python train.py --image_size=32 --horizontal_flip=true --norm="batchnorm" --attention=false --optimizer="muon" --muon_scale="match_rms_adamw" --nesterov=true --ema_decay=0.99 --batch_size=256 --lr_schedule="cosine" --final_lr_fraction=0 --warmup_steps=380 --weight_decay=0.05
Rows from block 3, named by matrix and row number. Rows with one number belong to one channel. Each number is 200 + 30 x the weight over its row's rms, rounded and kept within 0 to 999. All counts start at 0. After the name is the row's rms in percent of the matrix's.
# convs0: first 3x3 conv (model.mid.0.convs.0.weight, 256x256x3x3), inputs 80-87, a 3x3 kernel for each
# convs1: second 3x3 conv (model.mid.0.convs.1.weight, 256x256x3x3, transposed), outputs 80-87, a 3x3 kernel for each
convs0.112,099,196,156,200,159,190,202,178,236,202,174,158,179,185,175,212,172,256,214,194,219,210,113,212,196,223,189,222,225,169,190,199,202,180,259,218,258,225,235,196,151,232,217,187,229,228,200,195,205,246,209,257,213,224,230,179,182,176,228,200,215,272,228,264,224,202,211,168,218,195,216,196,192
convs1.112,084,196,164,219,174,170,192,201,192,190,171,187,237,153,196,196,284,213,194,190,192,223,184,229,185,205,275,204,208,192,194,221,249,232,163,213,220,163,176,228,247,162,215,245,227,159,212,218,196,217,203,162,176,167,163,223,244,203,172,187,188,219,244,207,203,140,207,235,208,190,171,184,182
convs0.113,107,191,194,174,203,129,247,153,178,207,225,207,196,163,207,187,186,185,214,197,192,191,189,169,197,226,197,195,160,179,223,229,187,220,237,174,191,241,221,178,249,179,224,141,164,277,181,228,194,269,204,209,211,191,137,234,205,194,157,240,203,227,186,170,194,180,220,252,214,150,175,182,192
convs1.113,108,180,235,168,169,221,222,187,178,201,151,216,293,181,181,214,218,209,226,221,162,214,197,203,134,179,234,187,218,174,169,220,191,200,164,180,209,261,204,210,236,223,199,181,155,223,165,228,270,154,197,229,178,235,140,161,233,234,191,211,206,183,253,175,191,261,225,238,178,205,168,214,208
convs0.114,099,233,210,239,191,169,228,269,175,171,179,198,160,200,218,214,189,265,228,175,180,254,183,225,180,224,207,175,189,197,239,200,223,235,209,166,223,263,177,181,196,159,202,168,199,200,221,241,211,210,228,237,177,219,241,199,214,194,136,195,174,203,224,217,164,245,202,233,190,132,139,184,204
convs1.114,110,219,234,162,214,243,196,200,221,241,157,131,248,175,205,173,188,149,209,214,227,192,234,189,216,192,196,213,197,230,227,200,189,182,208,171,212,162,176,204,223,237,182,206,225,264,276,172,179,212,181,177,166,210,136,233,174,207,235,214,249,198,237,255,212,216,201,243,248,135,189,218,210
convs0.115,097,220,230,212,166,210,224,248,209,219,193,227,218,198,236,200,184,139,156,184,219,143,196,186,223,204,232,207,218,242,231,210,228,256,200,197,203,180,167,211,195,245,179,196,214,180,229,162,244,216,229,190,200,244,211,197,188,223,192,254,218,250,237,154,209,201,177,207,175,218,174,210,227
convs1.115,093,210,175,280,161,174,221,267,237,217,204,239,222,227,242,214,198,248,214,149,217,236,214,231,193,243,226,277,252,246,224,160,184,217,205,214,241,274,182,181,204,230,200,291,212,245,219,228,184,181,240,251,184,210,213,215,232,244,215,176,178,198,175,194,221,195,198,243,196,219,210,202,182
convs0.116,108,225,178,155,249,187,275,200,148,160,206,204,216,156,203,210,211,221,207,229,207,190,214,188,201,178,178,189,207,242,201,214,217,162,231,237,169,222,220,176,184,189,195,200,165,194,167,153,221,285,232,161,224,159,155,132,207,179,209,209,161,193,206,146,185,196,245,206,165,222,183,170,185
convs1.116,110,207,230,188,192,242,179,200,227,167,206,189,190,217,191,208,191,218,167,256,224,174,177,168,193,250,200,176,241,197,214,238,227,185,179,197,152,200,281,262,261,233,205,186,228,159,167,252,208,110,217,203,235,203,154,221,212,226,183,104,208,211,208,225,178,148,194,197,178,120,230,286,192
convs0.117,093,162,227,127,236,230,181,207,195,202,169,198,251,215,216,229,179,240,272,205,200,157,189,221,243,241,211,240,188,233,213,202,247,198,179,193,195,182,218,228,219,168,205,194,151,218,257,171,212,179,195,230,255,189,170,176,153,158,194,198,179,239,176,176,200,240,209,202,225,177,168,234,218
convs1.117,097,237,262,256,198,217,234,196,241,184,251,189,202,239,185,178,175,145,196,233,264,206,206,223,229,223,190,188,231,180,235,231,254,228,178,212,213,192,196,249,153,210,195,168,213,196,208,192,210,201,179,214,162,236,248,190,241,214,165,186,164,155,198,200,193,246,134,242,276,169,198,247,179
convs0.118,106,265,218,203,198,207,192,208,248,169,227,208,206,174,152,167,258,219,239,201,234,176,189,232,152,194,186,193,172,197,185,208,220,197,210,191,178,223,187,285,192,211,236,172,206,277,240,241,205,177,212,202,212,192,186,156,167,223,241,205,234,214,183,202,242,218,190,236,166,134,225,202,205
convs1.118,114,204,262,262,222,191,231,184,180,170,230,243,213,235,218,171,194,178,223,235,236,191,182,186,213,174,152,176,200,148,186,238,187,191,194,216,208,223,176,226,175,165,194,191,190,234,184,186,123,153,236,147,253,200,280,225,149,162,213,251,239,164,240,234,181,207,140,213,219,225,185,215,269
convs0.119,103,175,220,195,194,208,242,173,144,204,164,168,210,198,228,135,194,217,161,208,157,165,231,224,226,207,199,266,151,171,235,206,207,216,176,177,196,199,137,184,214,226,165,192,261,259,246,223,244,229,200,264,187,227,149,227,159,136,212,226,187,195,172,213,214,230,235,190,185,227,226,245,196
convs1.119,103,205,195,172,197,161,254,236,283,206,184,148,214,201,158,259,191,182,266,144,222,213,218,228,180,190,201,184,157,179,205,157,176,168,231,211,140,202,205,194,182,176,223,174,181,140,166,211,228,249,199,185,223,201,175,146,164,205,160,116,221,212,179,242,228,195,182,235,146,208,175,178,191
convs0.120,104,212,203,178,223,177,210,205,160,251,186,190,217,167,156,229,196,213,179,212,208,252,200,161,220,196,208,230,204,169,188,163,224,226,184,128,110,197,189,221,152,190,215,217,156,244,224,229,220,231,212,90,198,206,212,177,145,160,244,224,187,174,213,198,195,179,148,207,203,231,168,173,190
convs1.120,103,215,248,183,199,178,195,164,209,145,260,220,247,198,185,216,198,208,176,179,209,209,169,228,150,198,219,184,180,209,201,179,238,208,175,161,192,217,172,171,164,156,272,196,219,194,205,185,274,177,209,142,230,233,180,170,131,165,136,207,197,208,221,181,161,208,185,214,221,235,208,189,202
convs0.121,095,169,177,200,193,242,181,187,203,176,211,173,209,205,261,223,247,207,214,228,212,227,226,226,184,225,215,232,188,177,206,202,202,171,250,189,212,201,203,214,216,273,211,231,192,217,149,129,153,187,155,101,188,215,227,176,252,210,199,276,201,221,200,218,238,210,191,153,192,220,180,159,213
convs1.121,102,163,153,239,225,164,188,177,199,144,168,189,219,176,147,194,232,237,222,183,188,236,260,244,215,235,184,203,209,208,195,184,180,198,187,193,140,226,238,161,235,144,168,226,213,246,241,179,189,250,163,206,188,147,152,169,188,187,206,147,199,164,212,227,201,264,200,157,221,216,227,233,231
convs0.122,101,209,236,220,184,181,182,220,146,167,207,207,182,203,153,187,169,194,180,208,256,239,149,221,244,183,178,160,241,200,210,175,154,174,211,185,176,199,204,175,187,169,260,188,174,251,164,283,271,183,179,159,254,223,281,247,191,193,218,188,209,164,178,165,248,203,194,205,190,166,198,190,157
convs1.122,091,236,227,185,203,190,214,199,166,176,208,181,225,235,234,180,253,173,215,177,202,216,194,248,230,221,215,201,179,208,223,203,180,209,176,194,217,162,220,193,258,194,263,262,218,272,196,188,194,203,215,204,170,170,184,222,190,225,166,199,230,195,247,175,168,141,245,156,205,236,225,231,182
convs0.123,106,149,178,232,191,196,191,117,233,215,217,181,167,204,157,187,208,183,245,219,156,218,237,246,225,187,197,218,160,173,174,178,160,191,208,178,136,195,241,209,224,183,208,202,195,205,140,245,205,181,123,171,234,242,169,186,271,172,241,201,130,167,185,224,210,174,251,150,193,240,203,210,206
convs1.123,098,217,218,238,202,230,228,219,183,209,164,243,212,212,201,223,144,187,191,225,243,190,172,254,212,164,163,153,177,203,206,255,209,169,207,283,153,215,256,227,227,156,171,223,205,224,241,173,206,195,230,186,257,188,202,199,165,176,192,131,227,212,195,176,150,229,187,164,186,219,201,211,195
convs0.124,103,222,159,266,150,179,185,206,200,187,229,211,188,199,194,180,226,219,183,231,256,175,220,222,179,193,247,169,153,151,180,267,188,206,216,174,235,207,159,192,222,204,204,193,153,194,207,163,169,187,184,231,245,236,206,147,213,176,232,194,229,223,225,208,194,240,199,181,174,213,186,182,166
convs1.124,102,266,143,218,286,197,239,242,191,186,200,217,183,193,198,241,217,259,234,189,198,176,208,236,234,192,245,221,215,184,197,192,144,166,168,173,201,97,155,273,183,222,225,283,271,262,240,175,211,174,176,231,213,214,182,230,190,175,198,193,260,218,167,245,171,179,185,158,173,212,180,214,160
convs0.125,093,206,204,264,213,171,233,184,161,208,195,200,167,227,194,201,161,206,186,215,221,249,177,177,208,186,223,212,196,138,188,207,213,175,228,237,202,203,164,183,220,189,186,228,218,170,215,219,174,227,261,201,171,197,220,221,217,202,178,158,188,224,176,172,217,194,176,204,166,199,236,168,158
convs1.125,094,219,181,165,127,177,176,170,240,290,205,245,168,138,234,213,177,201,198,194,188,261,145,199,197,202,178,211,259,194,186,221,209,156,202,231,178,221,172,186,285,185,195,203,231,180,225,235,187,205,201,158,178,211,186,205,225,193,163,258,155,218,254,174,188,205,215,193,186,218,242,189,198
convs0.126,098,193,252,213,143,201,173,234,144,231,186,215,185,213,188,167,212,239,164,234,179,248,210,199,210,255,197,223,170,213,233,191,179,249,225,189,176,185,185,220,240,187,178,247,164,185,212,222,216,221,232,174,215,198,150,169,264,193,313,237,164,203,241,246,199,183,201,197,187,237,182,213,196
convs1.126,107,177,216,229,203,217,212,225,230,244,151,225,208,206,167,190,213,209,180,223,153,181,204,212,182,175,143,234,239,204,173,213,231,191,198,237,157,178,162,204,171,196,117,161,237,186,235,191,178,203,172,174,233,258,187,248,200,227,231,206,183,210,264,202,213,218,272,223,188,194,205,213,240
convs0.127,099,259,183,194,198,206,194,208,213,141,218,220,197,212,231,224,211,214,221,169,193,160,182,207,187,207,254,181,198,232,198,201,209,240,233,196,207,202,231,213,223,237,182,172,178,208,208,221,145,231,177,163,169,130,151,212,185,206,176,203,230,209,233,232,235,211,235,242,221,193,191,171,190
convs1.127,109,198,227,209,161,194,162,158,221,153,223,224,186,268,193,234,236,255,244,198,228,187,161,191,179,174,221,195,181,177,177,202,209,215,224,263,229,210,206,228,221,175,176,196,164,167,181,202,157,221,168,155,221,198,179,215,145,219,249,200,211,199,231,187,240,235,174,195,234,239,140,203,206
convs0.128,101,189,251,213,205,208,120,220,255,263,244,177,220,164,247,176,214,214,197,197,263,227,228,212,145,221,221,278,217,223,218,205,171,206,245,191,206,208,185,197,212,225,152,191,235,195,202,176,204,181,148,191,271,196,179,179,150,201,199,174,233,188,200,200,196,202,181,194,218,156,162,145,182
convs1.128,105,182,185,191,173,209,163,190,147,164,174,237,218,186,167,190,200,149,211,196,202,149,184,216,178,186,170,179,143,190,214,231,178,196,217,226,201,242,202,157,242,236,168,209,240,216,196,165,185,209,186,200,200,200,248,181,175,187,229,188,168,174,174,171,191,168,231,208,193,203,222,227,149
convs0.129,102,200,188,199,180,186,168,179,181,201,191,196,254,230,210,203,224,178,212,216,218,240,166,197,219,191,125,126,165,234,206,180,222,186,199,238,264,173,241,236,198,189,169,216,145,179,203,234,217,193,158,240,253,209,171,213,238,201,264,241,205,228,233,207,213,218,224,187,165,170,199,176,214
convs1.129,106,212,181,198,248,194,199,201,232,210,214,201,185,249,202,193,196,258,255,231,204,203,178,130,137,182,234,221,216,200,263,193,237,196,208,144,180,217,176,178,177,226,184,209,237,182,199,184,210,181,245,224,230,200,184,168,187,185,180,209,177,182,174,127,213,207,211,243,207,202,190,125,167
convs0.130,096,212,186,199,168,154,247,205,168,201,180,247,198,183,216,178,167,169,163,190,227,183,187,207,237,199,205,203,163,167,196,159,181,226,201,142,179,190,193,167,187,204,165,173,235,194,234,208,196,178,210,236,210,174,241,234,206,167,143,178,220,167,214,195,216,219,187,202,189,210,177,201,191
convs1.130,096,165,216,265,182,195,236,154,197,247,220,231,233,215,234,187,217,209,209,230,229,206,231,191,213,205,189,214,222,201,160,220,215,192,230,143,202,257,153,194,174,223,247,230,223,245,226,208,268,160,201,217,171,248,226,231,221,176,238,190,195,209,189,166,210,190,237,214,161,198,248,186,179
convs0.131,099,244,195,226,205,207,200,195,220,246,162,214,244,215,162,154,253,167,153,231,188,184,207,187,177,160,178,203,209,182,198,150,246,190,199,185,172,207,231,227,243,204,191,170,213,164,195,238,244,199,138,204,140,241,269,182,154,163,226,270,161,192,193,224,207,190,233,165,167,187,211,174,196
convs1.131,105,166,228,206,192,200,180,228,207,177,259,149,208,205,166,153,186,211,182,196,199,231,196,189,192,207,160,163,182,154,187,201,189,225,163,188,185,182,160,214,202,223,167,201,189,188,208,228,187,202,195,149,253,246,238,201,149,144,192,158,195,188,186,213,218,226,219,246,240,300,237,226,227
convs0.132,106,212,200,203,245,126,202,166,178,197,237,230,206,230,234,244,201,165,199,166,200,244,241,228,200,173,177,199,184,188,162,157,123,211,157,236,257,184,174,148,231,235,187,177,167,190,141,217,153,169,140,148,167,190,206,217,144,193,174,211,208,162,198,227,257,191,167,226,191,248,187,257,246
convs1.132,103,188,192,157,215,217,207,267,258,219,201,197,194,204,232,259,192,184,182,255,230,213,285,214,192,222,201,227,174,223,190,216,196,211,225,189,148,187,204,173,183,200,251,201,213,199,215,222,196,225,288,186,193,153,133,242,171,176,242,244,199,162,175,176,195,234,217,145,179,209,200,166,152
convs0.133,107,229,201,213,195,235,189,125,172,197,183,214,165,199,200,191,205,213,181,206,158,234,177,217,223,224,157,199,224,160,218,186,227,229,211,191,207,188,212,192,186,187,204,166,162,190,191,191,194,196,185,191,212,231,214,220,219,257,229,177,198,223,184,196,207,191,222,198,216,186,220,231,133
convs1.133,111,207,252,169,188,194,252,193,179,197,187,223,193,217,177,168,232,195,225,166,226,248,154,201,170,120,185,224,200,173,149,162,175,226,206,186,197,248,222,212,179,203,213,187,209,179,209,182,206,225,254,157,246,215,152,195,216,194,222,188,223,217,213,181,178,162,235,218,234,265,201,189,214