config.yaml
model: "image inpainting model"
horizontal_flip: true
attention: false
init: "lecun_normal"
adamw_lr_other_params: 0.00082
ema_decay: 0.99
epochs: 36.0
lr_schedule: "cosine"
final_lr_fraction: 0
Rows from block 3, named by matrix and row number. Rows with one number belong to one channel. Each number is 500 + 25 x the weight over its row's rms, rounded and kept within 0 to 999. All counts start at 0. Numbers have three digits each. After the name is the row's rms in percent of the matrix's.
# convs0: first 3x3 conv (model.mid.0.convs.0.weight, 256x256x3x3), inputs 88-95, a 3x3 kernel for each
# convs1: second 3x3 conv (model.mid.0.convs.1.weight, 256x256x3x3, transposed), outputs 88-95, a 3x3 kernel for each
convs0.160 096:468558528466512462456486512507508506506541534478533510477499492486491506488468508483468511485475454510475533478505478502519507485509528478497521490495501497471471477488523525500525494477514477522461489532530491506492
convs0.161 101:469505488521479485461482483478531494472528554465450455474494494491529483492518506522466500465486534493490463483510511508526459494529470512518492522470494525466496504543508490500491453490473506561492490502499508508476
convs0.162 098:495474505493502456482469508498505493530556461449492497517512509500488522482514489480480531463474512480492561559550482495463503501492424507469522506500506521515482516523517565484490509512448508521481505524536530505549
convs0.163 108:501528512498567493469538520520524486479545474462513471476497507464510489476521531481516461531494548477501440510503468493533483492485480512496498500496487499498454532469464522482503487528495520488490458499511492493518
convs0.164 101:519475514531426501471486464513466474489506540515526517502461508483502488494490455519548495453515473484518499512510439494503516469520481515500466489497524512458492494488478477497500497510515539480527461503557529451485
convs0.165 097:523540479489475493479442477524522507466465480505465483473495490544531485525505500499483495492506509536493543526477488482520472492539508467493491501480464472495513496515500497467461534534532521553511508540544484494420
convs0.166 107:494506544458502490472469495512481513495481466487552555517497493485508526475502475523448491498531494535524513481482486498499519517535474514502529468519505515527467525594488518495523511453506518512527481484471510519501
convs0.167 100:501531464453491477472456454489519463484487509521447510479496528487510518488472498497503469468485478460506496536466489530536498434508498530535495512520507500503534478451500509506482504525519507536490453514502435516508
convs0.168 107:522528496536506488527484531491521485450520496464503505499490487479505462480514473485525488515567484496500490472490488539505462471496527487492490464569469504528505461474548487483495551513515503521467476491481485485526
convs0.169 106:514525544547522560533477530469423490506491495551497440469491492494508526471510507510518469493518498474519489474511493517480541515490542522541569534524556476510500502514477512464559535532456504519524498515492538512502
convs0.170 105:496499435522532528493587485491501503527499469500458507465515510476489517484549533505503497517531463473480473486495470474506451493542479488491497477500491527539490502488505497474502546511499501472495477560534515524493
convs0.171 099:476533497462543529486464474464512497477470499489485499485500492516524509499492487474511505507470483508519499516490540494516535508601511521504521484492465491491531491524511489482450480498510490482506515495479492488439
convs0.172 092:468537523485518502477502503486468451516488496543448533503522468493513497495484495508468568511503424499493447497520494488441482474501498486491483505512500491462466468454514504486501524497550509524512475492475468490522
convs0.173 103:490474512512474526538483516433481468512517508554481524476510512509485495522469514517481456503482523488538509443510525482514458498509481506504500487511490506513522485502485522488485481477547476491503485495435501480502
convs0.174 098:502499558432473486467457476503536479471507443451514512470490495470483461499497507529520510419484488476486441483525503472493502488521485481510494508500461496515514483450503510477578473476490512476541480501483524506471
convs0.175 106:532431551483508460520488498493454529472525492486504494507483515482512516468482476535492478491438515546461499510494492571531501543480545456488456499514502475507479497504533514461497564485494531508496527492482521460493
convs0.176 102:501477528522437489529483475552513519483476476463474454478520533508497513500507522486530475500500530536503525458445488494489506500477479480483495477433503464515528468496463514512528491454506478501468533522525501458466
convs0.177 101:487487534484500489475501500485523462448490475473522470522485490509470500477526501515504496449474524475520510465515541465462509507506480502493513514508492531514487463502484491440436513468489486496484509524478478525561
convs0.178 100:512464452453459512524509499495445484501516481503498497489493448513510563512493511505497448460491497492505493467482448494505509501490504554471503483493501490436490516551518464518445484457532482459520473480503520484495
convs0.179 096:491481504464454496464515489510476485494479496479549474500514508480506504441508477466529513495539440475457473516500506470470501490472512448482471473509490455465520536509459501477508495516449477521509462466503484467492
convs0.180 096:525494505498490520522528492484517505503544522506497475487483491495488502490473508473551522473466467467550515504435477466447495520508495512488511508476494477484532503473478500456521517493459470487524480494478474479520
convs0.181 100:540511511552479525543489432483481521447461537516506529529490516517522491510490481443472462462458474504464515473482504494474500501491476540471530501462452497458460503500477511492506516481473495523506465498474517497473
convs0.182 095:486525489468523485489528502492483457477458517483518520512499525535451495492457531483517532520531516469421496489504478507473483490464506463490483497462462467443506520498486479458470476492475476509513500473516496491501
convs0.183 094:482512520515465476497508472493491454487488492493490516514558494503518535532504554495485534489485488523495470494480496509527516489469443469496492507486510498465482500501494489455511498479440485491481510461482535504493
convs0.184 111:494557475485536500566509488503461503491458543486459470493488506493476540526498510514503542513461515473425492493495537496565593486500545493512533502525492508485529562499538515490482545536473509515536485429481486448460
convs0.185 105:508459480528503509496491519509531518577515486511501535504541524498507530467508548488502485445439499531485520456540502480509495480477490496449447485550477442505502470487473520499490510503538467519476506527519515506533
convs0.186 101:540495502508484546468480451442500521499447461511526462501488487480485519497496507481515465518558458494519447495479486481492524494504484507509502500473517538482497483515512481496545508510462512498491507489517504463466
convs0.187 098:534477480486480529504480465475459467423483532460499495524493507532475482517480500536504503492491502538526503505498458530440496508484484486472551515516510511501498508489543503522517496488471491487524463513507547500555
convs0.188 100:504520463487460550487549459500481484487464484511502498487512495506439493513518544517510511468523470434484522492488470530536503473446539482538471515489507470528496556519543514544498500449498519493518480476539482499526
convs0.189 101:511490492467531459471544521491480478458511466449552452520499516513494532503492498526512475501514498468514496497484473492472485508498490511504487503461476452502458540443495502468473479496442453435511525563453476484485
convs0.190 094:480476514573509466481528504479500502529548478474516483520489511511488527512530493517505489477492505443457546475507504528494543543478458509522523495479454512497480472440495463492519520515449509464493547491494510476486
convs0.191 105:492497497456504515513505486508450497505489449461522511493503492487477465475493487501479495484487452507446499506485516547509521462526511508499544508505503467539456514432512507468470513479520461469521515540464487494499
convs0.192 105:506505543478498478563542486481464497492456491517474482504479516518500514467508494489482498484472535518497501497424445507497475472463491527492476484486521441498524457506514501498533510489504495502491510432498520536533
convs0.193 102:500491488472494509521484510455530523438470499475476530488536512521476476539476471499555499521541518415488512483473523445456505492489469504491487487466454491482504502501479521537515479477491517455467474498505517509541
convs0.194 099:494439450472444472518469468530506480460550498525537504482480492545506505492480480507489493496500518525492518529501513527456527504481512473531494469512497480490490495480496499521462537499475524477499491483499482479496
convs0.195 104:502522442476513468488479525476495530505477519546525516514529501527524533504498523516496465505505563498506523471483485501479464483466519541495484505482484522554484503491485482520467535474507485505478477548532529499456
convs0.196 104:491453450502545492500517490474470503443492509464459520488552484502535528498505511497498532523452453524470530459517511529500512494513463499492503462467483526489537472503499493547490470453498538522535455455480505481470
convs0.197 095:476490529487474521509482503498538406540546499491534496528483545470503513502520558465468495464529478480471489543471471540497490515509501489514461526473526521471495474461484508518481501490504516486468497474493507517511
convs0.198 100:507450512480476464504480485481515492492532500500512464516530467506450518530507473505501514560493535465460449508514489552477528478495520519528501525501484498476537531470429497536480460512488508464507523467506478492507
convs0.199 103:496496504512460486481517482486491527519473454517480517514494486508490505484522527507500490447497512498471581500488493496481487505553454473506531516531468466458484482471499500477483486551517510545495474507476479488489
convs0.200 103:502493520529509498481520519440461463499473511514461437502481518489514533480486492476465467508510520470477541479440505506549521495484494501519501488505505510505492516522535570536470503417460511474509499467481478514528
convs0.201 104:536562536523522515494483530510483525476493488540537530504497524485521491480471499496447497537500569531524476436480504518498474510500497515509505479523541493490525502530523535531471516512485483489494525578509488527475
convs1.160 104:532484506506530509527494495488482498475472470516452534517522495520526492490546499453503504430516538489498515514504479478520495488531500526491508491503471494492540509523501466496514486454566454482507487497501490513506
convs1.161 109:513502531484503550530473477491451530502467475508477456518506483459508516489505537535520506471500499537498492551503475494495508471523520524491480530581532514521489518474520456508532515495508497496470513509493507529503
convs1.162 109:486491476414465481503510503500494430491467491499496543487552509506508477471518523502482514489493503503473486520493478499492502469462465527489495510472465469518506524502513448535541521500489489484490520528466496494510
convs1.163 089:483524537484472484490508477474489486502503479526523498443485508492437513457488522513458483520497515499469551527537516528513499542526500496504503520540478516562473535463580479479569517506512549538497531515492507469523
convs1.164 103:513502514484536509512474490514511502518527455501499487553553480519502505508531559524518563485499530533457542516472528568532497532515473533477541509473488537496488484540497489512428485488532443487525492464471498515465
convs1.165 097:517492498467486551525515508484469463488477440485513478451480506461532476480502505511497514457451464494505509520516512531480521471487490482509522508500497507483500523514514458497511491510534524491525528521496503490490
convs1.166 105:526538514526477494519528490497490515490487480517536476534507497482501521534522465480487506484491516489480496502483500500484444503472459546467505483509511481501487475450498489478490510509499507536489490487488532509500
convs1.167 096:499495506462503514522493486509475514554491467478503525491523505502469491484461511502507507490504517512507534509538443515525495470472497493521524519521482510486501529484540471484566508543513508475495520543530493514559
convs1.168 103:485492530481485528510520504486493518497491510467507500511493502492517532507498512494480550513480467561523485509495447480528468479463478484457477538471505534505531519457516471544485461522512516521449529514472542564515
convs1.169 115:487469513515505487476487503519541437481483529476498523464496506478451480491525464539510529538485551503490498492574507474517536482464503517504495502470495511550502493478469453487514530467476487499475509445489517457469
convs1.170 107:496494551492497514524487467491481493524497453516467466499491471472544493518518468501471495488478516504462534510549505489530527528483517513488522508519522475507514503506532481454465527507504520525517494499500494513496
convs1.171 095:508511484511499460490492480506488494526431480470476496482482442496474448519475476484491480495523513514512501504504484482486486460525456519515511538513445499499479447453467493468495518546538514522521479498462508505485
convs1.172 083:519464462500495508477514514509500515489435527453466495466488504515507542512535484532502481479481481512453476459433514463482526499512493491492486489502482514533495526503477498492527453512509519481494486471449490459490
convs1.173 109:497534506512528518507545519473506495453535448462503488463509468459530542484524526506483502495516518495493529510520449483511517478453549533493460525494518486541525488494486475484474523505456525536528505496543511472460
convs1.174 095:508515494501492527520506450520524522508487483516504476518533486540453526522489491506538544514491474525527513463537506485504514471468484501469523527495484523490461476497457447501470505511493494532523513498530496502492
convs1.175 111:491513487502461505511534508503524518501538495501513448483502521492492540542512479507521505530517534513533520501459497484470491521472554505448482522480458554496483515515510497507551487521502471512484500480534494489597
convs1.176 106:449517475493442494509511499472519533492496487513546490481486510501481469545491470510475506469500498479496471507444487488495514519560514519510475534502488544495522517521465467456472502469455518512485507486468525494534
convs1.177 094:526494543498522510474491518481523505525474483511507512491464509480443481475530464471512563485500552519509494477497505481528515526506522496522495501497508494517535504539498460541510508520478509474505491484485450471515
convs1.178 079:497472451481426460475477480496533461485503504485518529506464513506516488505488480498507512545520479517527513520519514507524476537530494473503473489517479516482464484469505469486485519489481481496486486494502485491535
convs1.179 095:533494508465509481452475467527503483497512480519514487522480482532504502510548519489492509480451525460488511499490526528501496511500506460513470530496483488553523477461518467449512479494463489486504516497497516479532
convs1.180 086:477451472539481520482508483483496512472515503480510496510500510531507482469512518492478493523506552496494506475522537562503469516540489528477525498465520507495467493452488451496457523496507487494460475479456496474496
convs1.181 096:519507497493499471508463522504478450500508468535492476529516520530479540530493520513498491531482457560522484527487485558523515480560488495513499548529492532510500493486529499415489517522498501511504507496520489497531
convs1.182 099:517511528513515525520477514517510478507507455526478434466513526481519470513552566449521512467506523459497453504471471507493454516521475567527494542502494526496516475521521524489507484472482492495511505497505483546564
convs1.183 082:485492482496537476478489507495524495502504481503534449483496476467517483501545519480498491489482491480509502475510465481492514505535505518497504448465450492486479557481480449482500502470530528482498510527475493526491
convs1.184 103:517553483530534544506444473490516501545473517516474514492443511469527472464530523477493505502530484487543536506486506469468506481499526496542548528537541514518533512526476490477485487483527527520504504549503485509463
convs1.185 105:512494507463459496483458507505488511521495500507452435551553522492468439478507473459455508440451468524485522506474493474529516510516476485485481522473491512511522519507492525470491500534491496533484496464532554525530
convs1.186 114:482509504510500518470465514475550512490518486509461478504458491518510521488544499501535496490538488491492512532495492471472520504526488499497503500481498534504515515535498481489442500498505473496500505467505505514495
convs1.187 092:514500500495512495530517532470537522502537510537517494449482518487508535473466494500478538507526545517500475512511500519579539517471507463536544459496498530506473424475519471512467527531541486489501519539458454470500
convs1.188 094:483519507469446487521507505447466495513466433517501488496491513490486487513514490495503544467482475510489531497518493515504511484507533507467464464467490488506460510523444541512522508462505526532516479496490553530504
convs1.189 101:494511509505454533499541490495482519497515498509507464486495511472465529532537509491472499499505488524492433492489502517520467510515484525510508502537533494526519512515549468536538510513514507501544486493564488526567
convs1.190 101:480492504535455467469465499506459465461464511503494467485482476474490479496499466511484533498501499479499508504530522474539464514467492478531493504500511469474482488482512477496528483477492510536513477497505532457551
convs1.191 094:503516528497476532486517452484510469500525530480501522507465486499482503515506506519517483489545542497534483481537486475531463501503489517499515465489438487505479489488510493512527546536500496519511478473500527524528
convs1.192 112:527518558498526500428540462529542478498541497475461491514519482464553458500485494514500510523544527500531488470509522483505529512504507555530467508486498509469499504492539489496505475517486505521518489520488517444504
convs1.193 105:511506511517529473465455489491513500490464503495510531482535491516516513497478488489482530478517461483512503551524521501526513447487520500461482473485502465535487521539526499488513484434520465496516506498510488500524
convs1.194 107:524499473454468498507467500497508453422506455486516502467533516445431514513515518493523524466499513460492454510477489481450494504484499483512489551533517490505499500529493489483519508462490518486494484493493476498518
convs1.195 109:541465471496513479490471496499510496509496477506430515471505500490503471489524489495579488488523495538484516485504524502505505488516511517528514474507516495538503491515447494522501475505497497511516477509473527571511
convs1.196 110:514479477463490441482490499495502477512444457519527466500503528499508522499481497433481480535492521494503497496454443529484481542511495501496492523489524503574551485504541462479533517517460492479446490451497528540529
convs1.197 084:472471465454489455485479462501501524501513502480487505514496491499528509506511472515424457478449524487508486464493496463531507475515496474490508484476487515515519512476454502476467528499468505492524493471490479498494
convs1.198 086:480503495478496448498530514510474455477424457507519492467442529508481460453473531499483482481473473475483490483482486473507476502499471490476487498483477509487496441491488492491469511501523495519494499511462508508458
convs1.199 101:516503477529515464500530475491528479501461501523493460502512489475528493473506538520449484504465529532430557541517486519530511487478500517518516524483512505477506479478457490520545462541544536445510495494473498511507
convs1.200 101:497513524495515505492522501464524495477462478514469458489491501511553543551505470506528518474467490501495477499498502502493451479510486515496503470523492548507496472545517514473466518463514504465503553525489512556518
convs1.201 113:501484523525512512517492511503503472493507506506494501510470482430464557488485502486526498465489473506434509502500476523499480503509505456496503488531497485462479487496489513460437484508507440501461485485508519475474